config.toml
arch = "mlp_mixer"
win_length = 400
num_classes = 2
inner_norm = false
moe_every = 2
experts_per_token = 1
shared_expert = false
layers = 10
lr = 0.00087
beta2 = 0.999
batch_size = 512
Rows from block 7 of a small sound classifier, named by matrix and row number. Rows with one number within an expert belong to one neuron, the router's apart. Each number is 500 + 25 x the weight over its row's rms, rounded and kept within 0 to 999. All counts start at 0. Numbers have three digits each.
Before each expert's rows are labels from the 100 clips, of 14848, where the router gives the expert most weight on average: "responds to" is what is common among them. Only what is clearly more common there than usual is listed. The data: short read English sentences (LibriTTS-R). In brackets: how many of the 100.
# router: router (model.blocks.7.mlp.router.weight, 16x256), inputs 172-255
# up: expert up (model.blocks.7.mlp.up, 16x256x256), inputs 172-255
# down: expert down (model.blocks.7.mlp.down, 16x256x256, transposed), outputs 172-255

# expert 2
responds to: voice: male (100)
router.2:514506486518503517502529497414534514510486531486536531500521515516513544501492546517520519494550530495527500485449469475498474511493518535518481518469475478460495515525515511528520489485519501519525429466497497477492473525548471448468478506480492520483
up.0:468479535506482488505491448525516492470532523459484484462496515515492503499491520501494497501469537453491539496477492534479499468448497493509485516448449470525501521512477476494482480537507513460536522498450563534483503481506523455464474465512497491459
down.0:481479485510483509519480494494515500551504504488503532506481489518525494484499481496458526497491534478515497528509479535484495549541480517505519494498472494535486498530423486531465539481485478508481496504497468461493491519532541498470544476472507516456
up.1:552490517513475454502520511498480515507472499500486549501492459456466445498542453489522502544492510497517495461464530515506539480493519484483515483485489495512542484527471470503471510500500520506497474480536486538493473493527489435491530484512539508540
down.1:471473507509535482512501524470488551464470486499476492474485555508527489501489519490512584483503502472482541522471483529526481479500504528531496482472495505532490491487442507510477519481494503499485493516486489513522473437489543505498472454492490485454
up.2:489439508493513437495485467508518472557558466478490485487466516523530531521495475499481503504532480483511527521529517548466522486501486480501513491463514522536521500489486484484514468526484517503502501495504517535487471433469491489457462529469479482487
down.2:539476448498457495540481494522480498496464535486537494503443499537487545494491501507465530503508459492477513486473502523488505485441513536508512504474488475553470550516419484480465476492508487527472491501495502492502524451516517524523516445498539530491
up.3:511493500486485501465506511497465499512505481512478524493470506540464500507480432505528517546487541497500495488513518521465506507480539481490514478474486467466492532521478496476515503498487491551470517475478495529508502522528496481492545507520547491501
down.3:507464515484525501519468537568537501488510491477474521514495541532492507453487468489521491508470533495487534480460479573500516472482498492528485484484516472533516477518433500482515480515557518470482511513506544479461475442495458493489509468511520518486
up.4:505493484526543526501527502471524465495515495504472435507493481486525508463536493557534471525513459497490517453489532484419511464504534498489518488472505483447473485514497515535504518459492519493507530469490505528516545513526529474490483522505504522502
down.4:491484516515522464451464464494477517506445495529485474483501501511527504522502535527480524512516482460515512531450513574493483466514477511466487517493452485536522491498419509488486494468469526514530468502494528480477524464515509495493544506511504470492
up.5:473462488474475484472518517511500486476509497517489479510440498531540511491492471543529510538509530487490526482455525519456491459518503485520503473459469479478502500476481492502506464495483505528482500452492544550512514476509512455517492519523527501496
down.5:500467505480490479511497526529560530525512493474471489536460522502522525469472500548515491501473497503455515497459475556526478467491513503502502485450472467551479510489447506499525486464509538485446529483539525532484460464508467486498513477504497489453
up.6:514547499536495525509508466467489521532472548503517529489569477515492523528524524473482487476513484510482477538472453500536469550481530521483491510513519544511480476536545509525491523484504452527497504495529466458506478520499488522500515497484476497514
down.6:514526530499507493527516514460474476505499505510510495524513482479482483482524474467505496517505459509525476511561528422473502564514483506490504522529474524460498493471577481512470503506492466512499505506490459507477541528495486567499484559526468498545
up.7:481509503537505538458510509497514511488509507464508533506520506480503487501497518560470540498531553452470489496469514535529480513472461480495493465478474448533538510504494509498500497486521527526525511463543543510526511529510521543492498491482482512473
down.7:479500457504490532507515497472480453509481534493516453500473516531510516488500495452496544481541500512508490509472478563532477532486507512529481489512496525501506473508466511520487516467488488512538485508500522496531519494511512544520502532512534508486
up.8:455515488527494531496542447497502470512466473525509479488496486497507481479480506532447507495512486504472478518466492499492535459478482503482511493435473487528540470526492451486493530475516513493522530483484562478463507478521472534515501473519478478498
down.8:530498491482477540489522518491499520483509477491479510477509508455512506460501475525487480471481555497518467484496506487500519464513511509526505549508492480495487480551522458503502498435512488501452548504493503544464534540542516492491519440494533488490
up.9:532473498467510515505482503524512464492512478541484518471515478470477486475454463506500479548537532495535481472504477557479488495504519511499509531467516482516525532541499524457458472496472463483518527491480475540505533488525527492537526476498543477524
down.9:495461476489483493523526499507473535534486500471527500513495525534494533519515487520509498436516494522515522503515479560500506491505528524454516471490518574530503533449506513465479481490491521471443484483523536525530491496466518538490500452512486485478
up.10:504515448508484498500536474484488499484481490525500476474535447486470504495510486480470532526484492474480524469481488470434455447509473502479488499524487469479454506525529481488483513449477491518507495507469501511506546533528533505493491500516485480494
down.10:518520510526517484482484477484478504496530514502497546529490503461546499514510461497510500515469507515533498486528486512501538506564484480505526511501497532444498507515484511500507485552510542481497478475505457523476500515519479513527497457493522501506
up.11:470511504491523539515507453451506511538458516519506500512551495494517500542476567486454506459507496522507472530488482483531511527486497538500480507498514496512518500484483503490503483484514510520507486523516488477518477522516447486491466470489493485457
down.11:498505480505490517472504513481509503487502494513522514464543495464489511500522505507492489500509487523488500495510517435477473532506504476497546502515518525434488499472626515517497534484509495510470528475509466518518534567505538500518476545493509526528
up.12:472482513442513514501530475523560475479514506519487544472522546503461466448518494510538501525473519536522480482462435483451526493500479516492481529501496458493487496521455538495497533504462479498470493523481480478440553521497567494457509480493472502535
down.12:529486498530490493446489470519510487481510500481485513495458529545502575524487529501499524519544477512477474478498455551512485507514490497508510505514484522508502520531503505506483545575512475460500486479525545486534504496472541530453501523467525489481
up.13:494539475548491527527509475488503522514471555495537516465528515515479503522506550487461511459515489502513475525497457488531476530487506517499474507509522522534505505495539520533498518504510493511529487515489471448511461562514477520500504486492476486520
down.13:486522509514499522543517462472478446496486545524530502490529450501473484498519498457488482504527494534533455514536485421511508525492488479494486532551524524453495488479569493526485530497486477512489480487488457492521529525473509527492496552504489518548
up.14:478494479475497494496527494487487490476498508491469460529455496458547533496513470532526493506510488500528536496449514515439487470553524481530504481460486496444503523508452479489489475496494528521458487466514528530491507478507493441499494516501547503488
down.14:475509503480505476463510503498524504490469529526505514497490528498496491503485488522507525480512520507476529512460524564537550486528496524525489507457514512514493529526409492494502511487503530511525496493481526507519480468518489512477499453515509480452
up.15:526449510454474507477527530496496484470514484524487504490454500492520501466463499524543477507477529490512520481510489503470499518500530516521492470502464482427467526461471508483475456481488511547479494442496495565459519473495492457490507460526517488490
down.15:476497505499477531490510496534506515519499480503504469453477520491518518490446501498502504464489546494506530496489502560533507464499487504500497479487515458557519509554453520489500518499502513491511522526515495498469470452526478482481552467494484457488
up.16:526491483488497524522484456453525523474465511557518519468542514534494497534520540483471478468512499515487496520471460499537505537484523532496481519527477532531498481495503499533530518461531515535526492526491472461511449474470485523503494498470486503473
down.16:547514512494479513519478556504488493470500465529487544491551498507498488468512490479508491520515497516525479480481494413492519527504504454486491510496524507431495496455551468553527500493481475515477505493504482503490521507533526504528506505482534521532
up.17:470419508456502536479506496499487498477498491503478490510484504474492510470492452503534502509504530491524501504502512503471523464540531498504488469494476493449530552495519517502498473434452504511454499465501507557507513478503516487505494502490509513507
down.17:500510505503494519473488500494543509513552494504498507491477507498491525488491511519482521483491494487474526492512512563512526460512477515486497514432452497549510512552435519493525490472506508504534512532514521467480462506508511515456545444523524467475

# expert 9
responds to: voice: male (97)
router.9:472500530516483529469529482559489465517450492548465483510482506479467517482500530509450507490512440522484497491516516448455497511483493511511513528504491513490494537478504510498507506483502506536467574547496483507518508499502496476477525471505507443522
up.0:514476517481493526461470462465508508523508520494502498510498502488469465484512531505488534526468490470475507521519467490535478476494484511498497522552490523527471472461532516531518482466473511511516490468488492520532487475530495596512483500511512510522
down.0:523472500473473478516487491497491455474477513507498494471511493459521494495514494488496470514500518473474488500503491585510495517467527497511526499493524469474502474501419497475514523508475530497498531495519522507494521478508496466509522480485507514467
up.1:546500491501508515526519486524492491511536547500525530451512493506514539478530479501501452524532488524509444509518490508597531489457526489512507474491496519523518467489494509488475491502464486480515522491476535501526447481491488507493570492489496490492
down.1:516463519499539492486465502516515514513524494512448518497485524493528483479498470513506503541481495497499508495487544556540525510482476481521496490475500457497493483510446507513495483488505523498523553493490493513517485412494461460483530470538516495478
up.2:454524488459503531502485530521483485467473451481513439487536511474518533460498475518533503460491472475493534482507523480506469521487486487488531472522488472539528505508467479516475466474487517510506546523476529451504522495451472495509506521507546452545
down.2:534555498508457530490514454483499513544468521511520462464507484483489486503493499447479469509485512518479472490503490509481472553521485494464479508528461520538524524489481489549516523514487470537512488506506535495518519478537520517492486516534490482523
up.3:531478501516554468507492495493509501471507492510512526474510506501504516515526479474509506554518539526498450492476489547507482528481496453511504526531500480500516469533508499460491489528503506478528472476472532513484475469486476543467530477480480516449
down.3:491496509482462457486441492547485531497497467450500487526472520510511494489512480509490514484459530502491529508483514522487465508492530519520496469495496497487523487501400491474526505532524497486492512504459570469531492470504489451511484500515500519488
up.4:480526504491462513493514522506449499524480509544456472532493491505458520465506468488460543462507482499470483481473514455437536471533517526486507519480505486476485523501494511517517486476518509517471558525483480487505530507507505507462475479509505474520
down.4:479537504511502517540523483483482494507482495500540507489488475501531545527531519473518488508531511533521490482506475445545430505505523469471518502521507492499497516499574531532518482466477478494527490458510495530525519551513508541497534527491429528511
up.5:523487508522555487519518514512579479506535528501505523480514522475491511537489538479501474519505485509508432505506503514559519469486487482525525459514501523531508491496498512518494490521493495494508499501489474502530453447480480501485530453462467475477
down.5:508475521490529493492458522531495514476526462500487515483511557505492533516470464520525483514463498490502500495490499567514506507505494463513484489464527457532522485521465531502519472508531496477501565501548493515506471448473485467504534515512493505466
up.6:483465503498530479460499504494497510502521510451494515443494521475491464512510504515480475508488532517513513504486467527535497474480476443488510489540497486499508456516480491498491506521504522483526501452511535506522499492478487539471516522493483500483
down.6:523467467481529501456487478538503506496500531494470513524484520511506479510552494496485468498475528514508499499519514543474506508478516508491490513479501510499526529492423483502495476498483508496529508497509532511499506512507482488506497487552579475502
up.7:514494487512523475527500506491512487507537504522521505493521522497511535509545499481502474551538490532522497490513492541509528495482526492517522494517493529502499520574504520495507499478480482494542476464491506571483442496529476493463541501492475502466
down.7:549500493485496490517477509570512499448494487486493522532470512456541477489477477529525502480510527506463511502498505538473502527525503493521515457464515476506517499517401496468508475485509521475507495501468517520495485446495471466503515486478529518468
up.8:500506546493466533514511470501457492520472515495507497518471506482502519500494491520459518446499457507503489494500527478451520512568484516499507536481490508482527553462502505503543523475502487546501519524497492462510525494501500459493455521479510489519
down.8:487510498528495494531531485478476479486512513509536508497520491515462499510495530465471512465495461521518470499511478447494489513518505524501499523519522525437494513495600492500479532486474448534505463522491489485538509570474528551501496513504517481545
up.9:503497498539510476539534501504525487519500498518510494487546497460499532511524513517500473540526485497514479524502495522538514470462519480501514476486491528520512487524533505533481503518441488496515512511466488514510421495498474474525502487499519495478
down.9:534501484474547468536462487537508507459545511516491511508532495516504497492509461518517486534481450536522477507563490568462513483514516518528526486489483494502441505492446495487491484495522510463476514480474488500496522479532464482520480474526483498488
up.10:541482521546519464543521493512523491490519512510500550468536490491501516533522490489512497571506539517534479480478492569513512522476510449504528495516491493472514467563498523524493494526496524498502460437503513553476467493493493499455514514496484505459
down.10:512474520510498486461495490535516524503546489504475477550509528523525495463495491491499515498493492487523519527479525589462507509480516527472485429521481490475513521531392488481469481494503496495471479530508506477499486458495504446489515489537527506468
up.11:487506523479456506467530477494473497507442502514490487543512496494488497485495516484502527468514467480501514485483516480450507499513487542503491513473485524452501553483518506509496500465494505541483535528507476474519527500510513497491482526518519477498
down.11:462512513558464502509518510477461476502504533522537504498507459475493460502496507511529502504531521492519469474518480433489486485550471494488516554520468512456495503492612490515504519484533470525513487491482475472489528590507512497491483532457480510529
up.12:499510509509519470509526510457515474484516516522507560462532525510514450496507526473511484551498540529505486467521496510539518515502492492492506535480490509524516466568519520490510504532512509477497486476487497509501508472521509502494486481495481535545
down.12:511518489483472483442497516499501483476485460469500479472488543525512514488452485544503504461517491523498475484504501573492527494495461509488478476438505494516497508525387490463477483477488485474489522504462525501508485465506505452498491508538504514462
up.13:555467515524541459513510494506513473498517524503504556511517513500493540496540492515525495540527515527513468500506502550505493513477522488490549460492505510491509480548493493503493504493508517497518458458501513532502449500490470464507557479492524511482
down.13:503482507510522492481476486547517529478511447506505507504488527523517495480501484500510501519492513496532525537516557535527508492536526524491504478485459512518504482502397546480517439558490500508507525508509572523499484468480469482497511504505517495490
up.14:518488489517522471545505494429493485533495529537501428507497498528484499492505542512470520450507438518514478548519486478493484491539455562481490521536470477477523530478480485492488520521463546499531451496490512486492540508494493525472475511502488493522
down.14:482458481516500512430469508509507536495509463494477481486493561473504481456440492533507520509502480507509528522467473469531537470507532477542496480482522468534542499508603505493495489521516489523503533479519513483517484581526528499515488498506508508497
up.15:480525521496530483515521494509535496485481510493483520453494512471483507494474499496500502543501524477542513505524537539508487518463514471519523478493532521529509459486463528486500504501539509480520495479532498487507466498464460533489553476495476469468
down.15:543441516466511485468478507555512511457493487480475489517506528505525512497493518543499463515500512504501510527488530554494502486515529511531488462473500493516501513514443483495486473483515536483500526493469506494500467441508519471542510465537491524524
up.16:494442561482543469477532477501529501508540515510497520483524529499516510506504491502496479518503510516491452489517476533532507531485511488506501509504501509527500481561497505513482526504471486480497480489480531538502482471487477505474535484483457502436
down.16:521446508503481508488473496547459486478494495526506514536465508519477475504508483519498495499495539516486521548501491531505496540492480488484537445478483489512481510499407482505499508461514570486477507469505495500513525399505479470471524490512508462534
up.17:526521516544511452518508496507513490505520500512522535481530506490479530484551453485484458554502539510513488494513501544501518503482523476509561459515485499453490503528462490498464488531503505510493471461501516530513454506544491483528508519470502475498
down.17:515481491509512509496473533514507490474498485475474492529469564482536483463482502511534496487473535501511551488509481566494472494522514481490513473469476473524518490495380481479509508525528534493493530502513519496524458469509518507514512490482518522467

# expert 5
responds to: voice: female (100)
router.5:504531482477491544457469517577509522464531486518476537468475507474499459531492503509534487487478528496482506503504496517503503534501494471488483525459515480485501474521518527502560497477540498467519537483473465471501514531482522526514496498499535521474
up.0:503533470495486482487482507580523539536502487526513499449489503505516459568509480462545491486477443493463515494503489538469493524466475489509497542528491497489501478518539498527498520480529503472538535501468444473492495518511546534508550500499512515485
down.0:516467505467547460524500535501486538531514498488491471557500508502536519464525487514524490528522518517498506510491503578527487486468508499504513464470513478505518488489407505497513462509521515481486522460536523499503457470518463497557476459482510533504
up.1:465492477538499520503512513479506475515478518464517498533512508504436503498482499549464556506520516495540499510457492529505476506536528499474521507493495499553499491517500520510524509512521458539439456478542552524543493500529507488503511527492525449504
down.1:507512524489493483492528486490500490509490518530497511461522504503485523473500523508508506509511480488527482527493473448492523487459496498474491554474517553462500513533607506515493498538498483481494542522431444495547490568519516514482519535484550474478
up.2:529501488544516482499537540457481464524485464515512443512458518511486530499475478511484486488507529522503482526507497535468476483547529490484553491494499492547490497524487480500472530500472473533486467480494558490447490509551499516484506488495478463525
down.2:511510501541511496482518506492489495460515485494523495452499476498475502489519512531466529513515512479474472501516481464487460466445462483507494470517474489480505489488573523492485482459487477538501512487467453442526493556515468486502496480470502491520
up.3:504462504500536475493444572546487501500540483504475500423486498506546513516496462484504515514472503519518484486463473498511508476476491507494482521532505518491525499456501520506504516500498505437464557538496456521521456531514524509482514492446508512496
down.3:477461484512544445525499518502479503524489470464501484576507511522523540501481506491502492490472501471464506523470492556502481481472514522475511479519474508477512486475447506493481492525486536484457452492537550495504497452485483528473506460487460531465
up.4:514520497452473513506450501565489509531483502486515529455487473479509477537499488503532502516456496484481475465482496502471476533446480466522465549517497517475503465486554480513500519522510485473538541484455457484505487495496510526471527506542496494462
down.4:524462479499497495505454507526490516497533511504521507506488523514500499474530483538530469493483485533486527479496537562521505488538515509525527459499527489531491468487408506497528452550509523493458490497505536531500480424525473482522522509500501521496
up.5:453517486506551534504495519459478493461515496527498500546507531488488533457487575495489537464489596506524513503471509523514505500531500534500490488481496475506501536497516513494512518532522489518484468471555538475511487528476491465527472496482518501495
down.5:519553481494518504521481523536537492520461511539480512427510487487463451517484528494519509513523521476522492481491455425544512499460501487482516540508491495472516482532573526526480523496503501503546486478495448496524526541495551540437482500488524479518
up.6:451546487491507524477514492465526508481529488470505484550510523522466519453473608533486471480516566528514506497468503521507518540543474497511474499477490459504499520513505538519519493490490494497504511486546519495502494507475512511538467530480514575513
down.6:541481455546463486475480489533466505495505491525490492413532509480519477524493477471479448486548480516479490522488489382473487496483504511420458495508480504501434529489552473500475514499494461504479496512464461476505523534526528511495493484451548509502
up.7:517505501485495478504486523568493516531491488520463514474474496478515465520497476474516508515499479485494440483512492516495509506475498483495469525493501516466501468488509504494516512501507482479525542499483432504523494504500529537495553450501534532489
down.7:498470498549470481479463514498513488517565510478513520545466503481517508472522491484521491514489510468501545479480507583535523499522519505504508426501493478529527488498406493499539468521508536468484488490512554503475486437490448458484500489507509510441
up.8:484500494461522533478479475489523495475516482522470474522495494512494495420500518525485496501487528545507484497500538513481516504543483460513455457471494497531541508524500519510523467480498509463529515500500530495450523481481483489495446522494516524512
down.8:534543491540499506471533492462509498487488508520497515468489480480448470528520548463527501492514501525509492501523545461504500548527467494509452526515471488496473537530536500510479514490492460517514516511487454454493524534487510554506460525529530492510
up.9:450483480515527497525490496476540489498499527464541556526509477507500493497469515522501536503508572497536525540487499510503497490512512515491501492497485498536532501497503487521504498538485502543460482473525551523535470527509503499534483476484509455478
down.9:482527495507508555495506457495461512481518508514481518463543476512504482518501508513485504477500479507519482528475461416455473473475443486490496483502528499482489527516547489492489538532502493486498497528488521494545517567533537475504504481479495497478
up.10:467463470497531499504541492464465526528483504463543520561501501485495497512471519509483525524504576507541515524487516515514515514505504482464525512533495488544490530513501513487514470496491500557446489499518545507525514516485496498509475507455505488482
down.10:497527502557493521534511485504519537488477512553521504465488455487483505526498503496480510481514485503491494513518486412471483487485507476498478512509500495473496504515593484505443531508468453536487502548506504471513534543494528517490532524504458497494
up.11:505529529444483479511468503576470520535463485521482482457513504472491475522492473477524510525466473472523492469517494463456503524487478481496499544485491542463534466520501494533535506495521488472496526532494438514528500521490542516505525488506534525477
down.11:468471488489529443493523518510532508514535476470515464542467509515544527485536449525504499502513478516496480465500499578514533455513484499520526496527481508533514516476431542500541498545502553457496532519501491493485500447471528446511521506532481531491
up.12:448486486507513478501551470461508511537498487489511506491500453497483516512489512503496537509494560487529540535471497537502507528480514508490520479502504517538493500501495486511515489512482496552450477489535540512549506522513508516489466495478492498444
down.12:474531454492498494499519481483464504501478521500509506464521493509481494564475504509447507495492502495498488523513484437515511499431501505467512522533489511463527469514590463493495519510498482505527519501478486506537479571504510511482527508482495475521
up.13:483499515503470527480502484482518495486517499543496474523501494474489486440519523516515474515505531532489502494541514486498511453550498473517474501460505464516522497508492524491504483474540518458498512516501516461452519455490432493516476524511520470532
down.13:524516495517479485469544489476486465484479536506520480475496487490483485526530526451501501492522502480504465508533550490475480538521497516486465530516500504470464547498512480502482514453455496522529498503454473482479535502491509521506487522515521482553
up.14:454493480532511532531516468449503504500516515470518521525526504497465505525509543507501510538508532503542538536489498521488511509509531509483517491515508478515514487508529514504504477516471522544445455502516538541561515536515502488497492466462489484461
down.14:511525493518472562495501485507480496508454506521501490455511488521488517499488498496495519484521495484554479488503418458509522537488443519484524533495526494469491507509558466550505519493446491533520478495483473451484527573505521532493516504471508514501
up.15:475475473519496492488506465458484512510515523455506528523439486495491495545484520512493532501516562534557528496473476514525506509486504499488503500514507493547506473493501513498483499533484517537461516496531535498530472517497490468525510478466495476501
down.15:552539490511508568518515456486488517503455519531514498458503508511449507525478514523495520485479472519505489548498453443501522502466477508476507538498508547475507506490589516517497509504494492513467511520498484473522530573509544513489498487475476501509
up.16:472488466498512485499537464478527517532500520469529521512485500520488524518483541506478539498543541491542515515451493530486493501516505514474495513501478498492498496537504492527514480519486493542441470475520556522544494529526515516498509498476516500473
down.16:507549474510483527497535478497481511480492515514484515482506496479452457541467511470462507510503492505506466528481513448490491510423508516491503528515509500465548519503597467485461510504491476538508508545489512480549504553476551540510503492464487498507
up.17:516549503521498546497510481470506492471491497531495454551525529497459487425504494505523487487526519514507482488507513500499493497553515522485452492458535498512550519510481535503522514446512492468501496498509508468479484469484470496533463496538506488563
down.17:511510443505470487489517483502508471482468498532478502453477485509475430509502521460511496502512445511500498474510533432498496528493460487489465520499484521501467524529554520509462532478458485487494532483460444472499531515465485551453511516497535487551

# expert 6
responds to: voice: female (82)
router.6:538462489496480477513505470455530539521553480451492496535464519498516498482502493511540482518526514500473502544451512476467487505505499486505523458440537540488524443508503462499486468490500512500489465462497529493495456454504488489488495527490502469502
up.0:485495518507482476505497534494496481484499512532518496439531486488479473508523461463527501482492471522491492499528528505492528514508514521508515561551496506497496477508502514461445493522464471468524491511501468513495529506483541557511502490490496436537
down.0:454561471517499541515530471479460497529481541521538487478517446510467468542535527490476511478530454495520451513501499475493498506488493538481474510522472519459498530505550492523480524492462498522530441516482477482519527534494504550498517528486498473542
up.1:447495447514511519447462497537522549500505479506484516486479452483453467543502502518482496508471477526498476451449511534496507519482500492476525525527504520544489528484465490516520497537513486552473513447490514511529518554473508531497487542498507493494
down.1:496512458503497497519526477471476469493454509514524504470501477507492505525512512507488481482544469491505497486551503444502509567483495528469503518522544537447504522497559489498445502480470499522499488486470451478510525526496496511496540534508488491535
up.2:499505504506498444481506478485496499503513515506493511504507475499483473491519489488512494509518451510528499513521531501416532505511527520468486556538481524498520503525502511457463487504498520478508516491464519487442567518447514553480445520491507457498
down.2:527532471518491531499515505501460417495513521502543467448487489505496473500500521426504499486522495471470471496540498472474522554483480475482497523536454535487507512494583514483467499517499495511458494520513480485493546486527515499510518504494534489483
up.3:465510465483523525514485509541511501477514502462481489474480465500469459512488511558461485494475523501506471463458481552508507477502503497504510523503498506557510493485466463535518496532530487503497519436532541494528491527487552536536486508503520539461
down.3:502504488524494476505497513492481491534507510492532481510534478507482503496544506502496483529529483485496449532497516435560529533567510500503503560535525549469490488493571492493494526504495517514495456536503492469540502514479505555477521546466498509518
up.4:488503468536531483448477490509500509497507501506469492504480445482456471557494524477484504520519469509505498472490500532467496522488513482443531530505501531543507526482462472471503488532488503538488532491492511473525513535507504503500475549488477487490
down.4:507530488504507513498522472480486489503507530517532532494527443494493513483516520477504499486536479526489469505529508467481489527478511514495500511534534558433507503498532516496507530498480464541473491492493445474517504517480528541528528520490518541542
up.5:507485527504474515505486499523518504492500481481469529554453541513514494475508514527508481520521532485457510497503522458517494513467493441510510473460518495472528477483519492532501480475512505524485491482514498502495453450534451455512503513498511536483
down.5:509446528491533472503438524517516538486541458480477506519465534508501507470457478533504494513489521502498516488484455575498516463503479465506497455500501481536517508508435505527518472485513536496493503475518526535503450495479486511502480474519465518467
up.6:528493498481470468496516454498508481510486505502487478504478484494449527498524518514527492483547457512549499482532523529434509481545502522511484523525508528526521504508477519480471499538482522472533500486481535503457553493501525519517432496495483441510
down.6:504541472470500500498489521484480499522492520522532530513511474511489470510520455449538501467546460512475455519508502485519451558502490502465495506539496521480471531494598519489519518466481493487450495519500450488539561498518474499479538516497440489534
up.7:451504500508459501538508498457473504490494491508536501494523483479494518519531509490539498454512536468531478496490467523472513506523500511473516518503502488434478537517505461508474532477479508524461471491498478490494553504496487536444511519483473492501
down.7:539485477508457491514466512501507470490536532522513501469521471522488460499487494520567480502555516480494499496520476466489509534500506491491483490533525494462495482442524484543505488542483506477479510500476484525516509525514506484504490498481442466481
up.8:504484493522469485531506503400495514492510452480534544504524530528510499529518519516493495477545481480457488510431491491484524526526502501513550494500504484460497470495501475527525496484456547512556435501519515494538450549502512505491508530475538489525
down.8:473520492524506476519488516509479532471502460446485483508450541515512554471488443508504494536455518519500505473504521439483464480519493475497507481500474483519483538482538477502482495532494518510466491502478564521476534530472481467466453490527487493517
up.9:508488503489488465476520453527495493509502498540496506476491452503446467511508487490492495501498441506501504496498529516467514470499509515473526552534515511505516520508500515466499479523499509458520528489453525507476545526481528536495477521507476445529
down.9:483525520535481539491519488477485472490495510513525517490518429479465504542514523451486501502548515486475469554525507460495488560468490527468505555526492507439474535508573479537471524443485490514506487494483463494501533529501508518495533495488510486529
up.10:496482465495488510454485486531515488524482525530489493481505455476457517487524492493508488485495444517511494487516532503452560483535526525505513538572490505511502506504496535453467478528440481458497520511469500499486533533537516526519460489493492432532
down.10:488526498512483515534537495462472491556511540497508474461514443507501485537514498456464496485514482521500436515502487452469495526481497511501481530525478548450446516486595499498482542494488457515485483499504456505493541498497482509447517507506498500499
up.11:484485462521548507430477496485500534502531487496456488451483444470443473550516484499486503518486446547508502491476495536471504505486518500462536534549489513528500510499495478497507474547465487524487508466468507482520548499507542544493484531521491467498
down.11:481550446468504497520508490468493483510469520539489479472525470507493488523486485469519494460504482517490475509512505433491474541513526511476505518542508542453501501465546485475496530502473482504520465494483475483516521510509503512507547513503505512509
up.12:490453537515492451543530500429513540540515484491514513514508502508514530554520587501501525465537457447530501513505504504455532501506474492474529507491503525486495488508497436481536533513503559548532467501504524532532509548517495524465484553487458478465
down.12:507490492494501489478507543525491496495489465486493445528480489513526529461512480478479486530493499462451540514481484462473477538500477525489463479494501496482448504457510522514533506441477489485471516513486473522467541487523472484494487497523492511500
up.13:485519465530515487495488494527531552515465528522490487464499437493441467518511492551455497503471490515492473450470490559513513536483501518481534508499490546555506515477457515538506511568510498534511535458558535499531487544517495535520477525506493517485
down.13:475472469490518467478506483490496478543480501497551528505521475528487496488495483518500471512498526497495472509511474407510492559518488483479507496491515537512494489439543472478529523528501518499468513516507491528497507531519540512476522566477500516528
up.14:493471501470515481517510496508502501507514482481489507508466551515546471455477487490515517503472535479495520541510501478513483510495487471477489463474508481487507449533504496482523500462489475514512528537513511490536452485521457473496498492517499512482
down.14:485477525454492528475491492492543519516489500556493515503490529488501519495509505515500476488521496524519508505465543556480497476519501481531539494480522490544471500547453506512523491478482480497499514491524506531513480445484494511481529482487498530509
up.15:484518471454476517530521465444503490536490500496526473482494494508503508493460511519501460438537476497535512488504511513502560491514508530502511533543502523452489521469540516503520489488481549465492481488489502510488484532536508499483486477482509489524
down.15:509482503550502468532502510538504482490495484472470470514460517526494493496459494497524513505485521498488512503490520384471492493481502471486471480486426512461464506501548504482483490504517516494462496502521522530480509534502510498480491503524501473450
up.16:507495504484494494491515444478510490478504490500511503519502475515487493502492496513531506486551479503542527511507554524453486466539513512502491517507518520535528493502503522450482496525483534465535505478501566475438532505509517517489426500512500464467
down.16:516477486498483494537482491485489489530487521523524467481533511498506480515509511503516474494549465474475476511547462441521485556466464465488514538529513531472459521479575456456464488516491521542519529485481463493517505505498534525460520511449475502519
up.17:485498534473488476493496478504494495472539492456498484535505547509519494479468495454501531545478518450494489506493485508569489513464552443504509454494523496526520466513467503471508487488490507511495493528505486474520433460530498484519459487520510477457
down.17:497570482482517494466468499479525525470571533514514482489504515473472490441507507492503490470498508544495469454481528578499538471523523524531507532508480521515509515536449499477492502509505502485534494484475496522514483452473490505485484506474489500486